{"n_mels": 80, "input": "mfcc", "num_classes": 73, "norm": "rmsnorm", "layer_scale_init": 1.0, "inner_norm": false, "subsampling": 2, "layers": 6, "kernel_size": 7, "init": "orthogonal", "lr": 0.0027, "max_precond_dim": 1024}
Rows from block 2 of a small audio frame classifier, named by matrix and row number. Rows with one number belong to one neuron. Each number is 128 + 24 x the weight over its row's rms, rounded and kept within 0 to 255. All counts start at 0.
After each neuron's rows are labels from the 100 clips, of 14976, where the neuron reaches its highest value: "strongest on" is what is common among them; "peak on" is the class under the peak. Only what is clearly more common there than usual is listed. The data: synthesized solo parts of chorales (CocoChorales). In brackets: how many of the 100, against the usual share in percent.
# fc1: MLP up (model.blocks.2.mlp.fc1.weight, 1536x384), inputs 288-383
# fc2: MLP down (model.blocks.2.mlp.fc2.weight, 384x1536, transposed), outputs 288-383

fc1.255 [168 121 104 121  95 136 135 144 115 146 100 176 143 123 115 173 118 140 130 134 124 121 156 136 143 139 146 102 170 109 131 136 101  88 130 149 104  78 128 135 119  93 146 161 135 183 186 148 137 161 142 158 109 183 127 127 152 128 125 143 135 183 136 148 165 133 103 105 138  96 107 145 168 161 166 107 146 147 123  94 152 119 146 151 152 129 140 151 114 139 207 124  91 138 115 148]
fc2.255 [119 101 153 118  96 101 183 119 121 136 135 114 145 131 188 159 164 113 108 126 102 122 135 146 114  90 109 159  96 167 145 177 110  92 154 144 108 135 173 115 135 175 106 103 147 130 132 110 113  98 114 117 134 145 131 122  73  88 159 126 125 117 121 148 112 102  95 164 133  75  79 139 114 119  99 138 142 162 155 137 127 119 149 130 112 165 107 100 123 131 139 125 162 125 154 144]
strongest on: note D3 (36 vs 2.4); tuba (27 vs 8.5)
peak on: D3 (32 vs 0.9)

fc1.538 [ 91 142 171 165 124  99 155 143 121  88 128  78 110 139 114 201 160 107 116  96 142 131  98 133 144 164 137  96 117 105 149 154 147 169 145  96 124 170 129  63 134 127 115 130 137 140 102 136 183 142 159  92 110 161 121 131 133 138  83 171 164 124 142 108 142 146 124  96 110 135 160 160 154 126 143 104 114  96 120 115 132 136 153  60 120 132 157 139 132 125 133 129 146  99 132 187]
fc2.538 [ 79 150 133 124 115 117 136 180 121  76 137 124 112 155  96 103  98 129 142 168 108 103 129 157 101 116 134 146 173 145 128  99 129 108 113  88 140 186 151 118  84 147 106 120  61 151 173 114 140 125 150 148 133 119 146 120 148 123 115 112 112 169 164 168 125 152 120 146 143 126 120 146  98 112 145  69 147 106 142 130 100 130 122  91 158 145  98 146 128 124 143 139 134 148 124 146]
strongest on: note C#5 (60 vs 10); violin (57 vs 13.6); note B4 (44 vs 9.4); note A4 (38 vs 8.5)
peak on: C#5 (49 vs 3.7); A4 (25 vs 3.4)

fc1.113 [110 128 141 140 143 100 117 155 152 132 120 120 128 112 131 119 153 171 116 149 151 106 118 162 134 118 171 174 125  96 150 129 100  95 116 173 170 149 124 160 109 130 145 126  94 117 149 116 181 111 127 110 126 139  99 123  97 110 136 129 121 139 127 141 108 146 131  92 127 136 133 111 155 112  95 112 118 107 170 119 120 150 178 151 162 124  89 101 197 105 112 117 158 128 120 107]
fc2.113 [181 140 125 109 188 134 158 132 102 104  87 135 111 177 125 135 121 137 176 100 130 109 148 133  89 110 119 123 124 114 147 109 156  79  91 167 124 126 149 110 131 141 127 138 120 159 151 122 137 112 181 109 137 161 111 143 124 124 148 134  91 137 114  96  97 125 114 100 108 133 133 134  40 132 114 189 109  96 163 112 123 120 117 119 132 137 134 139 124 131 104 106  73 129 106 144]
strongest on: note F5 (39 vs 8); note D#5 (31 vs 9.1); note A#5 (28 vs 1.3); flute (26 vs 8.9)
peak on: A#5 (28 vs 0.4)

fc1.237 [ 75  86 148  99 111 135 136 113 130 126 171 130 138  99 124 121 158 144 147 110 152 133 112 134 158 161 172 171 112 212 128 146  96 149 131 171 134 107 126 178 155 148 123 119 149  81 165 154 130 117 118 106 113 137 137 154 114 132 182 123 132 116 137 167 109 132 150 154 112  91 125 120 182 144 136 161 121 114 138 113 113 180 134 135 139 123 113  92 146 106 163 149 115 184 138 117]
fc2.237 [120  92 131 101 152 110  83 148 144 107 107 140 127 121 127 140 161 167 136 105 143 116 138 171 178 113 150 137 148 108 128 187 123 122 128 123  94 134 136 117 129 100 134 115 128 113 116 134 103 113 105 128 148 142 131 118 144 129 131 110  86 124 114  88 111 106 146 157  98 150 139 123 137 127 104 134 141 122 156 190 113  80 173 185 129 126 131 121 151 132  98 141 135  99 123  84]
strongest on: note A#4 (97 vs 10.6); note C5 (54 vs 10.5); oboe (45 vs 7.4); note C#5 (30 vs 10)
peak on: A#4 (87 vs 4.1)

fc1.38 [123 129 124 103 169 130 130 181 115  82 147 192 117 117 151 144 130  86 168 106 122 108 163 120 107 121 158 121 126  90  71 136 115 160 177 150 109 111 135 108 131 104 117 110 145 125 155 175 170 139  78 153 122 146 174  92 121 108 104 143 151 153 108 126 111 125 101 155 145 131 121 104  96 124 153 154 135 126 117 129 150  99  81 124 142 150 119 128 114 143 135 131  86 150 126 156]
fc2.38 [133 120 163 122  93 106 108 140 119 113  75 107 131 125 125 110 134 142 125 118 150  81  76 115 113 138 105 163 148 127 157 145 104 123 184 151 121 124 137 138 143 129 151 129 165 130 138 124 150  72 144  93 161 146 163 106 111 154 155 102 107 136 116 156 152 157 134 124 165 160 139 115 146 173 108 126  92 113 173  99 138 134 101 117  89 168 131 130 143 141 122 135 152 161 123 121]
strongest on: note F3 (60 vs 3.8); bassoon (56 vs 8.5); note G3 (44 vs 6.3); note A3 (35 vs 8.7)
peak on: F3 (57 vs 1)

fc1.205 [121 140 128 111 153 154 124 134 184 158 181 141 149 118 139 127 158 104 104 134 135 125 129  94 160  83  81 158  96 128 146 101 120 125 113 100 102 165 149 126 195  88 153 150 129 130 115 154 136 110 100 126 135 139 106 145 143 106 140 148 191 120 130 199 123 117 173  99 144 131  88 143 163 151 140 150 135 115 141 125 111 118 167 162 138 125 118 117 164 151 169 169 125 182 123 109]
fc2.205 [124 140 178 110 129  72 153  99 128 144  85 145 124 112 157  89 136 122 146 123  88 134 112 103 160 104 124 126 158 165 113  94 132 106 130 133 162 205  93 123 168 123 162  99 116 137 111 127 105 146  86 129 120 157 135 140 160 123 153 169 118 133 130 116 122 108 134  80 100  96 128 132 136 185 125 130 144 103 136 116 117  48 148  99 167 141 163 131 121 110  64  73 156 126 144 127]
strongest on: note A#4 (65 vs 10.6); note C5 (26 vs 10.5)
peak on: A#4 (63 vs 4.1)

fc1.601 [107 156 124 143 142 145 131 158 124 125  84 149  69 143 133 176 119 155 163 125 118 120 123 112 121 154 135 129 132 147 115 167  75 149 137 137 128 147 106  86 172 133 112 128 100 145 123 185 136  89 150 103 135 122 127 114 135 133 123 137 146 127 143 130  85 128 103  89 111 116 111 138  99 162 133 151 139 138 129 124  89 112 148 107 112 142 123  83 130  88 109 112 121 111 115 160]
fc2.601 [145 119 114 150 101 136 124 135 149 154 135 141 137 132 132 127 122 144 134 126 142 135 153 117 101 139 110 129 165 156 126 137 155  98 114 148 124 126 107 144  98 105 140 141 143 125 146 124 136 143 180 145 111 130 134 145 114  86 127 101 127 135 111 161 104 127 138 132 145 119 131 146 135 132 117 112 131 152 130 168 108 130 104 120 155 160 141  75 165 137  88 130 114 110  83  96]
strongest on: bassoon (56 vs 8.5); note D3 (37 vs 2.4); note G#3 (34 vs 8.3); note F#3 (29 vs 4.9)
peak on: D3 (35 vs 0.9); C#3 (27 vs 0.5)

fc1.304 [ 89  75 135 106 125 143 143 133 164  99 144 139 138 109 122 123 151 133 143 132 142 127  76 135 151 111  84 128 109 128 144 105 151 129 115  87  99 116 148  84 166 127 130 126 150 133 118 151 158  86 120 188 151 169 122 156 101 126 159 131 153 154 133 122 107 119 128  88 126  78 137  87 118 176 120 118  86 177 152 102  97 122 144 130 120 100 142 121 124  90 159 125 164  98  95  84]
fc2.304 [ 64 156 139 126 139 117 143 105 134 155 115 137 116 139 148 173 157 142 138 147 147 137 105 130 111 128 116 117 105 158 130 156 186 154 103  68 112 130 146 180 151 130 117 121 122 146 122 132 137 147 119 137 120 145  89 132 116 118  93  68 112  74 141 144 134 139 167  96 141 139 130 121 124 127 130 145 146 112 163 137 146 135 120 118 156 123 157 135 101 137 164 138 103  84 138 113]
strongest on: note C#5 (99 vs 10); horn (45 vs 6.8); note D#5 (32 vs 9.1); note B4 (30 vs 9.4)
peak on: C#5 (99 vs 3.7)

fc1.67 [117 109  99 119 116 148 124 123 130 144 127 129 117 151 158 121 155 121 138 142 178 125 115 123 126 139 100 179 104 199  80 107 110  89 146 111 159  70 118  69 115 163 100 145 138 154 146 117  89 146 125 128 154 139 130 117 144 153 173 133 126 168 121 129 111 125 102 149 126 134 117 136 101 138 138 169 143 101 147 117 126 134 132 188 120 112  94 204 111 123 123 121 128 114 104 126]
fc2.67 [154 132 143  69  96  93 177 129 125 133 115 112 178 142 167 121 175 107 124 110 134 109 148  91 152 102 129 133 117 166 159 136 146 152 160 111 121  92 183 129 130 137 126 147 101 124 114 128 137 150 133  94 104  98 161 143 133 132 130 124  65 132 134  97 128 121 159  71 107 138 125  82 151  93 163 137 167 120 163 144 133  86 152 177 136 143 146 153 112 138 136 157 190 149 108 151]
strongest on: note A#4 (87 vs 10.6); note C5 (71 vs 10.5); violin (57 vs 13.6); oboe (30 vs 7.4)
peak on: A#4 (49 vs 4.1); silence (48 vs 12.5)

fc1.33 [133  68 111 116 109 114 121 160 144  91  92 138 153 115 150 104 174 148  93 130 121 109 118 139 122 143 162 112 169 145 137 138  85 175 124 162 126 173 101 135  79  84  99 149 141 141 116  96 153 169 139 110 143  80 120 154 104 163 122 158 148 140 102 135 162 100 115 118  94 125 158 116 144 154 123 171 110 143 111  97 129 153 144 161 136 136 107 103  97 126 124 141 166  98 117 142]
fc2.33 [121  94 106  96 164  85 133 156 115  67 145 115 120 124 104 161 141 156 135 124 139 136 138 132 136 148 138 134 119 134 157 130 134 122 139 130 115 133 138  47 109 141 141 138 110 135 116 121 118 122 130 125 125 142 142 128  87 166 145  97 109 125 152 119 114 134 107 117 167 136 101  90 141 126 140  76 131 168 116 103 122 151 127 149 148 121  99 132 154 105 127 161 157  96 145 153]
strongest on: note C#5 (45 vs 10); note C#4 (35 vs 12.2)
peak on: silence (57 vs 12.5)

fc1.196 [183 148 137 132  95  74 133  89 147  60 115 129 165 108 139 174 186 117 106 130 128 104 134 156 152  96 170 164 100 120 135 134 139 148 121 151 152  90 149  95 110  95 149 128 139  73 136 149 167 165 114 134 136 141 136 153 119 113 151 145 150 138 124  97 119 112 161 108 160  72 147 138 173 134 147 131 100 150  93 154 131 149 103 154 123  88 153 108 131 169 141 129  92  99 123 152]
fc2.196 [ 60 131  95 176 133 166 122 108 174 116 118 122 116 138 143 105 125 165  97 129 128 145 132 122 125 105 138 118  98 128 132 125  88 134  98 113 130 145 125  69 126  84 145 111 137  67 107 132 124  94 154 104 176 115 107 132 134 121 136  91  90 127 164 166  99 107 153 120 129 148 121 129 121 109 101 112 127  97 116 153 164 145  96 115 139 120 141  97 125 128 162 131 153 121  82 138]
strongest on: note C#5 (31 vs 10); note A3 (30 vs 8.7); note C4 (28 vs 10.8); note G3 (27 vs 6.3)
peak on: C#5 (32 vs 3.7); A3 (30 vs 2.5)

fc1.380 [152 128 102 117 174 141 120 108 108  92  65 161 123  92 139 133 110 163 131 125 126 170 145  97 109 130 147 150 119 124 148 159 147 138 131 145 149 155 135 132 125 134 142 132 132 121 122  84 152 175 131 169 113  90 107 115 138  84 127 158 123 121 139 107 133 129 141 141 106 163 129 125 128 162 144 164  66 177 137 135 149 108 133 119 110 154 110 122 110  90 185 106  88 137  96  93]
fc2.380 [147 101 155 102 157 101  88 121  93 145 159 131 121 165 138 102 136 123 133 133  97 101 102 119 120  90 157 119 144 133 184 150 113 134 109  90 117 142  77 133 152 136 127 110  91 114 174 143 151 124 114 138 161 132 162 148 110 105 143 109 180 146 121 181 107 108 158 129 118 100 131 100 133 122 108 151 139  94  87 114 133 135 148 135  96 146 165 173 102 135  89 168 116 137 121 195]
strongest on: note C#4 (82 vs 12.2); note D4 (38 vs 12.4); trombone (32 vs 7.4)
peak on: C#4 (79 vs 3.8)

fc1.264 [148  93 128 127 194 149  99 118 145 163 163 158 153  84 144 132 113 121 119 137 136 111 134 134 155 135 111 136 121 120 121 152  72 119 131 121 141 128 114 135 131 132 160 157 147  99 115 151 113 192 115 167 135 129 139 134 135 102 125 150  93 111 137 135  76 128 109 163 114 162 109 156 178 110 130 151 144 113 152 143 103 129 169  98 149 103 136 125 151  96  97 135 113 149 143 130]
fc2.264 [ 96 105 148 131 126 110 117 121 159 144 118  95 106  76 185 139 119 124 121  95 201 105 123 142  94 125 141 123  90  93 158 110 144 151 129  97 160 140 148 121 116 121 140 105 140 125 152 126 131 123 114 129  89 157 157 134 159 149 137 116 162 141 133 145 112 155 119 120 159 122 153 121 139  91 130 146  63 108  66 130 163 144 149  95 127 155 119 133 153 101 142 153 150 117 144 127]
strongest on: note F3 (87 vs 3.8); cello (60 vs 10); note G3 (40 vs 6.3); note A#3 (33 vs 10.7)
peak on: F3 (85 vs 1)

fc1.66 [175 162  94 143 123 130 120 119 111 153 152 163 114 128 127  84 132 147 110 155 100 119 118 142 130 125 156 140 120 125 122 171 102 149 159 129 115 137 117  98 104 127 172 128 208 139 162 173 127 123 109 213 111 126  97 112 116 111 155 122 138 153  77 125 120 108 124 108 115 106 135 101 138 106 117  86 139 129 133 116 130 113 126 107 151 113 127 118 111 173 165 113  82 106 137 194]
fc2.66 [161 119 138 116  88 123 111 131  84 138 131 132 118 152 136 119 147 124 125 139 108  55 113 133 123 138 108 137 151 136 145 158 118 113 123 157 152  97  92 105 161 156 128 116 115 156 132 145 151 146 117  88 140 125 152 100 122 128 149 159 110  99  79 102  96 127 133 151 193 181 112 139 128 174 108 142 114 139 128 115 160 124 123 102 129 174 108 100 140 149 160 126 147 136 151 138]
strongest on: note D3 (53 vs 2.4); note C4 (51 vs 10.8); note A3 (43 vs 8.7); bassoon (42 vs 8.5)
peak on: D3 (53 vs 0.9); C4 (47 vs 3)

fc1.249 [182  93 111 151 139 128 148 152 105 112 121 157 158 140 121 124 169 129 122 129 138 135 109 183 161 102  95  89 129 167 132 105  77 135 168 141  98  90 146 141 119  84 133 127 176 165 121 119 113 135 134 124 134 133 132 139  91 188 113 124 144 127 106 135 151 124 149  87 119 128 123 118 109 108 174 115 120 113 141 137 130 137 113 179  95 139 128 141 110 160 153 128 128  87 111 160]
fc2.249 [126 134 136  98 111 107 110 109 121 112 162 122 121  64  76 160 144 145 117 121 150 128 111 128 130 108 121 106 153 165 116 154 119  99  95 143 110 117  74 138 130 135 102 165 118 110 102 102 168 129 119 157 132  98 133 137 106 132 132 124  85 148  77 129 126 210 118 120 157 130 120 138 138  35 117 111 134  98  85 125 112 135 122 146 101 131 156 114 145 124 153  96  99 111 141 132]
strongest on: bassoon (61 vs 8.5); note B3 (53 vs 9.6); note A#3 (50 vs 10.7); note C#4 (35 vs 12.2)
peak on: B3 (29 vs 2.8)

fc1.342 [125  91  99 128 159 178 118 125 120 110  82 194 129 168  97 134 131 144  85 153 143 146 162 177 117 142  88  95 123 139 123 166 126 111 132 145 114 157 143 132 163 143 160 154  82 101 115 108 160 161 113 142 124 142 115 140 124 125 120 115 105 144 115 101  99 124 129 158 104 107 105 105  98 128  66 163 145 162 138 118 150 123 125 114  80 105 123 144 135 126 150 146 136 104 137 108]
fc2.342 [156  84 141 126 146 127  85 127 183 133 129  97 136 115 125 111 113 122 131 133  93 135 187 140 137 150 136 131 149 156 133  97 111 128 127 120 137 144 115 127 116  78 150  93 128  75 113 101 121 141 146 132 128 125 118 167  89 108 129 139 157 121 139 182 107 130 113 106 128 117 143 122 140 148 136 125 168 109 141 115 144  93  98 146 141 117 120 156 122  96 122 146 119 121 163 162]
strongest on: note C#4 (71 vs 12.2); cello (46 vs 10); note A#3 (33 vs 10.7); note C4 (32 vs 10.8)
peak on: C#4 (47 vs 3.8)

fc1.424 [144 141 115  96 135 156 155 158 141 143 166 118 163 126 117 148 174 120  57 145 113  74 144 132 142 123 176  96 182 153 111 145 129 114 154 103 117 120 124 143 169 138 131 160 177 117 143 164 169 119 126 127 126 142 107 114 134 136 167 131  91 153 143 109 135  98 158 188 140 112 126 161 139 114  95  85 141 132 123 103 102 145 124 118 151 144 123 134 151 148 164 162 108 126 131 153]
fc2.424 [ 89 118 132 135 133 123 121 121 127 101 119 177 152 125 130 126 157  95 131 133 131 136 156 137 159 177 135 164 136 157 101 122 122 106 124 131 111 121 115 110 100 140 104 115 179 109 113 115 165 130 133 126 138 159 106 156 134  99 112 135 100  93 158 100  56 140 141 137 138 204 130 101 152 141 108 156  82 120 100 107 195 114 118 118 147 127 123 132 121 115 133  59 113 122 167 136]
strongest on: note A#4 (36 vs 10.6); note E5 (27 vs 7.7)
peak on: A#4 (36 vs 4.1); E5 (25 vs 2.7)

fc1.523 [120 142 130 151  75 102  92  80  84 118 126 110 102 126 140 129 164 150 116 157 115 104 122 113 160 108 151 113  70 130 147 154 111 131 177 147  86 117 136 178 152 118 120 157 143 117 113  98 105 138  95 122 107 139 113  89 156 109 103 130 132 127 127 132 147 107 120 140 125 103 103 159 184 124 113 122 139 136 122 121 193 108  99 176 141 114 128 116 130 125 108 152  81  96 158 164]
fc2.523 [142 147 142 104 136 123 124 124 133 121 131 114 109 159  83 122 131  60 111 132 166 151 110 125 150 130 133 138 116 133  96 143 105  96 150 179 113 139 143  96 123 158 130 124 120 140 155 151 125 134 129 148 156 118 141 133 140 115 171 141 113  87 130 136  72 151 119 153  89 154 159 136 121 141 106 119 158 146 140 139  96  99  74 135 120 113 121  75 123 111 141 116  76 107 170 115]
strongest on: note C#4 (44 vs 12.2); note G#5 (40 vs 3.8); clarinet (40 vs 9.1)
peak on: G#5 (38 vs 1.4); C#4 (36 vs 3.8)

fc1.369 [114 172  81 152 123 138 135 148 108 155 146 137 142  80 130 126 159 118 134 161 110 158 104 103 102 117 151 150 156 148  94 131 119 120 109 136 110 143 125  79 121 109 139 146 140 115 150 105 171 120 179 158 123 107 118 127  71 177 135  65 119 122 135 170 134 154 150 141 143 143 152 112 114 143 126 137 107 134 159 105 111 119 137 138 109 122 122 147 114  79 106 152 112 167 125 129]
fc2.369 [130 103 158  96 120 116 112 158 141 166 156 109 127 116 182 110 167 103 100 107 120 146 113 107 134 135 143 118 143 149 136 135 141  72 166 104 116 121 154  84 134 133 137 162 166 137 113 107 126 167 125 120 200 115 118 137  97 142 125 151 149 147 109  99 124 181 126 123  87 118 111 130 148 166 151 105 135  89 147 158 129  93 142 120 124 108  94 131 146 151 170 109 106 131 138 135]
strongest on: note A#4 (80 vs 10.6); violin (61 vs 13.6); note B4 (49 vs 9.4); note C5 (28 vs 10.5)
peak on: A#4 (64 vs 4.1)

fc1.0 [107 152 161 130 142 130 123 160 136 128 144 126 139 134 151  67 174 138  76 143 169 114 150 176 147 105 162 103  94 124 153 129 169  91  69 131 108 114 145 144 149 139 137 119 151 134 145  87 121 118 112 151 122 109  93  66 166 129 148 113 131 112 147 154 137 155 139 147 127 115 154 142 138 151 107 172 124 102  71 141  88 169  85 118  94 138 108 134 112 105 134 127 112  86 114 124]
fc2.0 [110 122 132 154 122 103 152 142 123 119 116 157  94 102 113 102 138  84 110 106 116 128 142 157 122 142 136 128 135  94 124  97 101 120 159 142  80 113 119 131 157 191 128 109 122 113 120 146 144  84 119 151 152 142 131 157  76 134 161  91  92 161 154 155  79 141 124 115 138 137 152 127 121  99 131  90 131 152 111 130 102 118  58 123 110 126 139 148 117 148 137 112 144 112 131 193]
strongest on: note F3 (48 vs 3.8); tuba (44 vs 8.5); note A#3 (37 vs 10.7); note C4 (34 vs 10.8)
peak on: F3 (43 vs 1)

fc1.186 [117 136 115 146  90 142 123 113 141 154 117 132 131 107 145 116 147 113 121 125 152 154 124 121  82 118  97 120  92  99 106 100 168 106 121 131 141 126 127 112 169 174 148 132 139 128 132 170 113 137 118 134 135 112  99 135 152 133  65  91 148 109 137 115 117  98 131 133 103 147 156 127  97 158 137 156 146 111 116 134 122 101 188 145 110 123 120 162  86 130  75 138  76  99 153 149]
fc2.186 [159 164 105 123 105 101 158  99 137 165  96 114 108 162 118 155 155 150 132 124 194 159 144 124 108 177 132 142 151 124 149 138 123 146 111 139 108 138 153 147 128 119 123 118  96 116 108 144 163 102 127 142 120 101 130 139 102 153 149 114 116 108 121 115 108 148 148  93 114 109 145 124 146  10 138  83  88 171  64 158 132 142 139 127 109 127  97 109 137 178 107 118 116 152 149 138]
strongest on: note C#4 (93 vs 12.2); note B3 (53 vs 9.6); cello (43 vs 10); instrument: bassoon (31 vs 8.5)
peak on: C#4 (70 vs 3.8)

fc1.484 [198 129 124 121 167 129 128 121 121 118 142 147 143 183 150 157  92  85 123 112 118 155 146 100 117 145 118 127 144 125 178 138 163 114 114 156 108 127 135 111 177 140 143 103 112 161 124 133 108 119  80 103 176 160 146 130 101  84 129 162 137 106 176 150 116 117 147 126 123  98 147  91  90 146  92 119 117 113 146 125 115  83  84 118 147 132 154 146 129 139 124 125 130 181 140 100]
fc2.484 [100 127 139 156 100 128 127 109 139 122 160 125 172  98 100 143 124 206 124 154 134 107 161 109 178 182 131 111 129 126 118 113  86 170 112 136 136 136 133 145 126 157 126 156 165 125  98 156 119 117 130 128 107 112 103 125 109 179 119 170  94  90 130 111 163 135 133 114 124 165 116 112 107 167 116 124  93 108 145 127 112 144 108 116 116 146 147 131 108 168 136  73  92 119 157 152]
strongest on: note C#5 (48 vs 10)
peak on: C#5 (43 vs 3.7)

fc1.261 [132 110 101 133 121 147 132 116 110  88  95 116 117 110 160 115 140  68 114 139 141 172 122 135 145 122 196 164 107 153 170 154 124 157 162 164 133 130 146 146 141 126 103 115 161 140 128 153 100 136 134 138 133  88 162 151 141  86 123 178 140 140 126 117  81 101 114  91 156 118 124 150 139 118 123 132 105  86  78 130 145 148 149 148 109 155 179 149 150 130 143  77  85 138 132 101]
fc2.261 [109 153 116 144 143 120 131 120 143 117 127  65  90 123 113 137 129  92 120 160 100 122  89 152 128 131 152 155 149 129 140 124 117 120 163 131 125 178 146 149 103 151 127 154 120 133 205 105  74 145 125 116 176 121 115 137 138 141 116 161 107 116 128 122  96 144 166 129 132 145 140 136 123 133  87 129 136 154  97 159  73 103 140 159 106 154 116 157 128 114 189 136  80  93 140 157]
strongest on: note C#5 (87 vs 10); violin (47 vs 13.6); note D#5 (32 vs 9.1); note C5 (28 vs 10.5)
peak on: C#5 (86 vs 3.7)

fc1.430 [130 113 139 136  93 105 126 164 135 116  89 121 131 132 140 125 129 127 118 128 114 142 133 140 106 148 105 180 149 118 128 143  86 131 117 148 108  69 119 127  94  95 126 154 151 124 124 175 138  91 108 177 111  85 104 106 123 113 126 160 121 146 117 126 130 122 137 133 140 117  92 124  95 105 152 110 151 124 124 101 109 112 120 122 109 120 126 129 147 143 147  79 108 103  82 123]
fc2.430 [100 141 139 154 175 107 118 143 110 136 134 127 116 160 185 116 137 125  75 120 106 129 115 151 121  98 126 126 119 166 117 144 110 140 133 104 137 107  92 130 145  92 103 104 157 120 117 101 188 140 181  92 122 145 163 125 107 121 153 112 145 133 119 144 109 113 117 107 138 121 126 114  98 124 108 135 173 123 132 154 146 103  58 120 134 120 102 122 122 155 102 151 113 129 152 185]
strongest on: note D3 (72 vs 2.4); note A3 (69 vs 8.7); tuba (49 vs 8.5); note G3 (48 vs 6.3)
peak on: D3 (71 vs 0.9)

fc1.376 [128 110 104 111 131 111 136 125 131 140 129 161 111 150 135 112 154  94 135 131 136 134 113 103 148 102 176 149 124 118 128 162 119 101 139 124  95 145  91 135 135 128 145 118 136 111 154 120 100 152 119 127 146 120 100 105 104 160 159 134 131 166 157 120  99 116 150 171 110 125  94 157 140 132 144 141 148  87 137 161 103 132 124 143 129 127 132  84 193  68 191 120 172 172  97 140]
fc2.376 [104 126 133 140 154 138 149 103 129 134 131 123 119 147 134 137 113 126 102 132 121 105 153 152 131 143 123 135 142 106  87 157 147 104 124 149 122 110 138 122  81 115  98 131 139 129 103 115 167 127 162 155 142 153 154 127 125 145  63 119 114 116 129 100  82 153 106 136 123 149 151 117 123 128 142 177 108 104 141 161 180  93 159 142 162 124 146 112 130  81  85 102  98 134 112 125]
strongest on: note A#4 (72 vs 10.6); note C5 (49 vs 10.5); note A#3 (27 vs 10.7)
peak on: A#4 (71 vs 4.1); A#3 (27 vs 3)

fc1.122 [124 122 121 126 142 135 128 172 107 141  97 167 112 136 175 107 138 167  70 156 133 122 121 129 135 114 169 167 115 160 140 129 133 153 113 108 115 123 124 148  99 109  98 138 149 159 134 109  95 161 133 155  94  96 122  85 152 169 125 125 143 158 107 133 101 139 149  63 162 133 155 145 122 132 149 190 119 167  91 130 152 167 142  92 135  89 158 181 144 119 151 145 111 165 159 118]
fc2.122 [134 121 109  96 138  86 146 113 135 134 134 142  92 108 127 151 121 100 127 164 126 135 124 145 166 133 126 150 103  65  83 130 128 169 172 161 151 120  72  75 121 182  97 115 128 126 118 122 119 108  85 111 130 132 140 133 122 123  98 100 125 120 112 119 150 131 135 182  78 145 132 122 150  85 160 107  60  56 153 112 141 108 117 153 109 113 122 138 106 152 134 109 175 138 128 130]
strongest on: note F3 (38 vs 3.8); bassoon (34 vs 8.5)
peak on: F3 (35 vs 1)

fc1.746 [129 140 111 158 138 130 159 153 158 118 123 136  82 106 126  96 137 104 138  99 129 122 104 138 148 109 145 106 111 148 118 168  62 119 111 106 132 165 108 127 151 141 109 175 177 130 154 124 158 149 131 108 158  99 132 155 121 153 106 106 166 106 169 125 128 127 159 135 119 113 140 148 125 127 112 120 124  92 153 112 116  99 118 136  98 140 142 133  83 184 189 140 155 134 102 146]
fc2.746 [153 159 150 111 143  95 158 132 124 123 119 156 106 107 137 135 151 112 158 112 136 142 103 167 157 117 115 111 142 134  45 153 124 158  68 123 129 106  94 123 107 123 120 158 146 143  89 148 106 138 117 120 122 143 113  77 111 109 104 113  76 107 145  86 115 101 146 128 132 127 133  84 149 102 128 100 107 100 148 118 126 138 163 177 138 168 142 118 131 125 136 137 121  83 149 135]
strongest on: note A#4 (56 vs 10.6); note G#4 (36 vs 9); clarinet (33 vs 9.1); note C5 (27 vs 10.5)
peak on: A#4 (34 vs 4.1); G#4 (29 vs 3.4)

fc1.223 [ 97 155 137  89 144  96 118 125 152 112 140 127  86 141 155 118 116 128 119 111 177 100 132 116 137 142  99 130  99 131 111 146  98 131 142 132 139 100 122  78  98  99 118 154  90  97 155 107 160 141 109 102 145 133 152 145 111 121  91 161 127 140 155 119 135 112  98  96  74 142 126 115 120 126  88  99 114 104 128 123 151 135 112 149 139 124  94 107 100 162 121 147  97 125 142 161]
fc2.223 [111 110 157 117 146 146 156 117 140  96 135 161 105 133 130 106 111 151 128 136 170 112 101 114 135 111 132 147 102 150 168  92 145 118 115 114  75 107  91  97 115 157 108 111 130 114 139 148 120 131 110 148 114 131 118 115 166 125 127 134 149 108 135 144 115 153 103 144 153 141 158 111 189 255  88  96 146 136  82 150 142 149 109 149 117 106 134 109 148 123 155 138 145 131 134 119]
strongest on: note F3 (67 vs 3.8); tuba (39 vs 8.5); note A3 (39 vs 8.7); note C4 (33 vs 10.8)
peak on: F3 (66 vs 1)

fc1.534 [149 146  89 111 171 136 123 149 145 164  95 150 161 139  98  80  86 137 110 126 134 159 133 160 143  80 135 130 112 117  90 149 153 162 127 129 102 124 146 155 119 130 149 129 108  85 105 109 115 140 114 161 130  96 145 125 112 157 130 104 125 127 137 157 124 135 130 113  97 129 102 108  65 137 132 131 104 155 118 145 121 150 111 134 174 159 177  99 141 138 157 101 172 109 144 108]
fc2.534 [161 132 163 139 101  90 141 145  92 140 114 137 166 116 123 129 129 137 138 163 133 140 131 164 160 122 142  87  90 157  60 135 156 148 151 170 120  94 148 159 133 143 106 115 109 157 146 148 143 136  70 130 134  92 171  99 121 119 153 143 155 150 179 121 103 142 141 125 143  95  73 166 125 131 127 145 153  69 100 151 126 127 154 153  97 150 129 116 109 114 123  99 122  84 132  81]
strongest on: bassoon (38 vs 8.5); note D4 (36 vs 12.4); note A3 (32 vs 8.7); trombone (27 vs 7.4)
peak on: A3 (27 vs 2.5)

fc1.486 [116 121 113 127 127 121 173  74 147 127 140 145 120  97 137 147 106 117 153 123 168 161 107 118 147 105  54 116  70 115 165 144 105 132  98 126 138 155 139 119 163 121 109 147 125 117 146 143 148 135 137 155 139  54  98 136 151 148 106 160  82 106 123 133  97 127 141 139 154  88 128 147 168  87 170 133 110 131 142 157 106 148 131 107 140 156 108  83 131 144 148 154 159 105 151 132]
fc2.486 [160 133 126  88 109 149 120  96 103  97 107 143 193 170 150  75 108 135 161 137 171 135 140 135 138 124 199 155 172 129 155 141  95 135 138 145 121 108 131 141 136  97 118 134  91 141 144 146 132 130 142 142 114  94 100 118 169  72 138 138  92 111 118 120 111 121 120 136 167 141 106 109 124  65 136 139  87 152  84 137 146 131 138  93 127 109 107 113 109 157 154 156 101 134 133 104]
strongest on: note F3 (45 vs 3.8); tuba (32 vs 8.5); note F4 (29 vs 9.2); note A#3 (27 vs 10.7)
peak on: silence (66 vs 12.5); F3 (26 vs 1)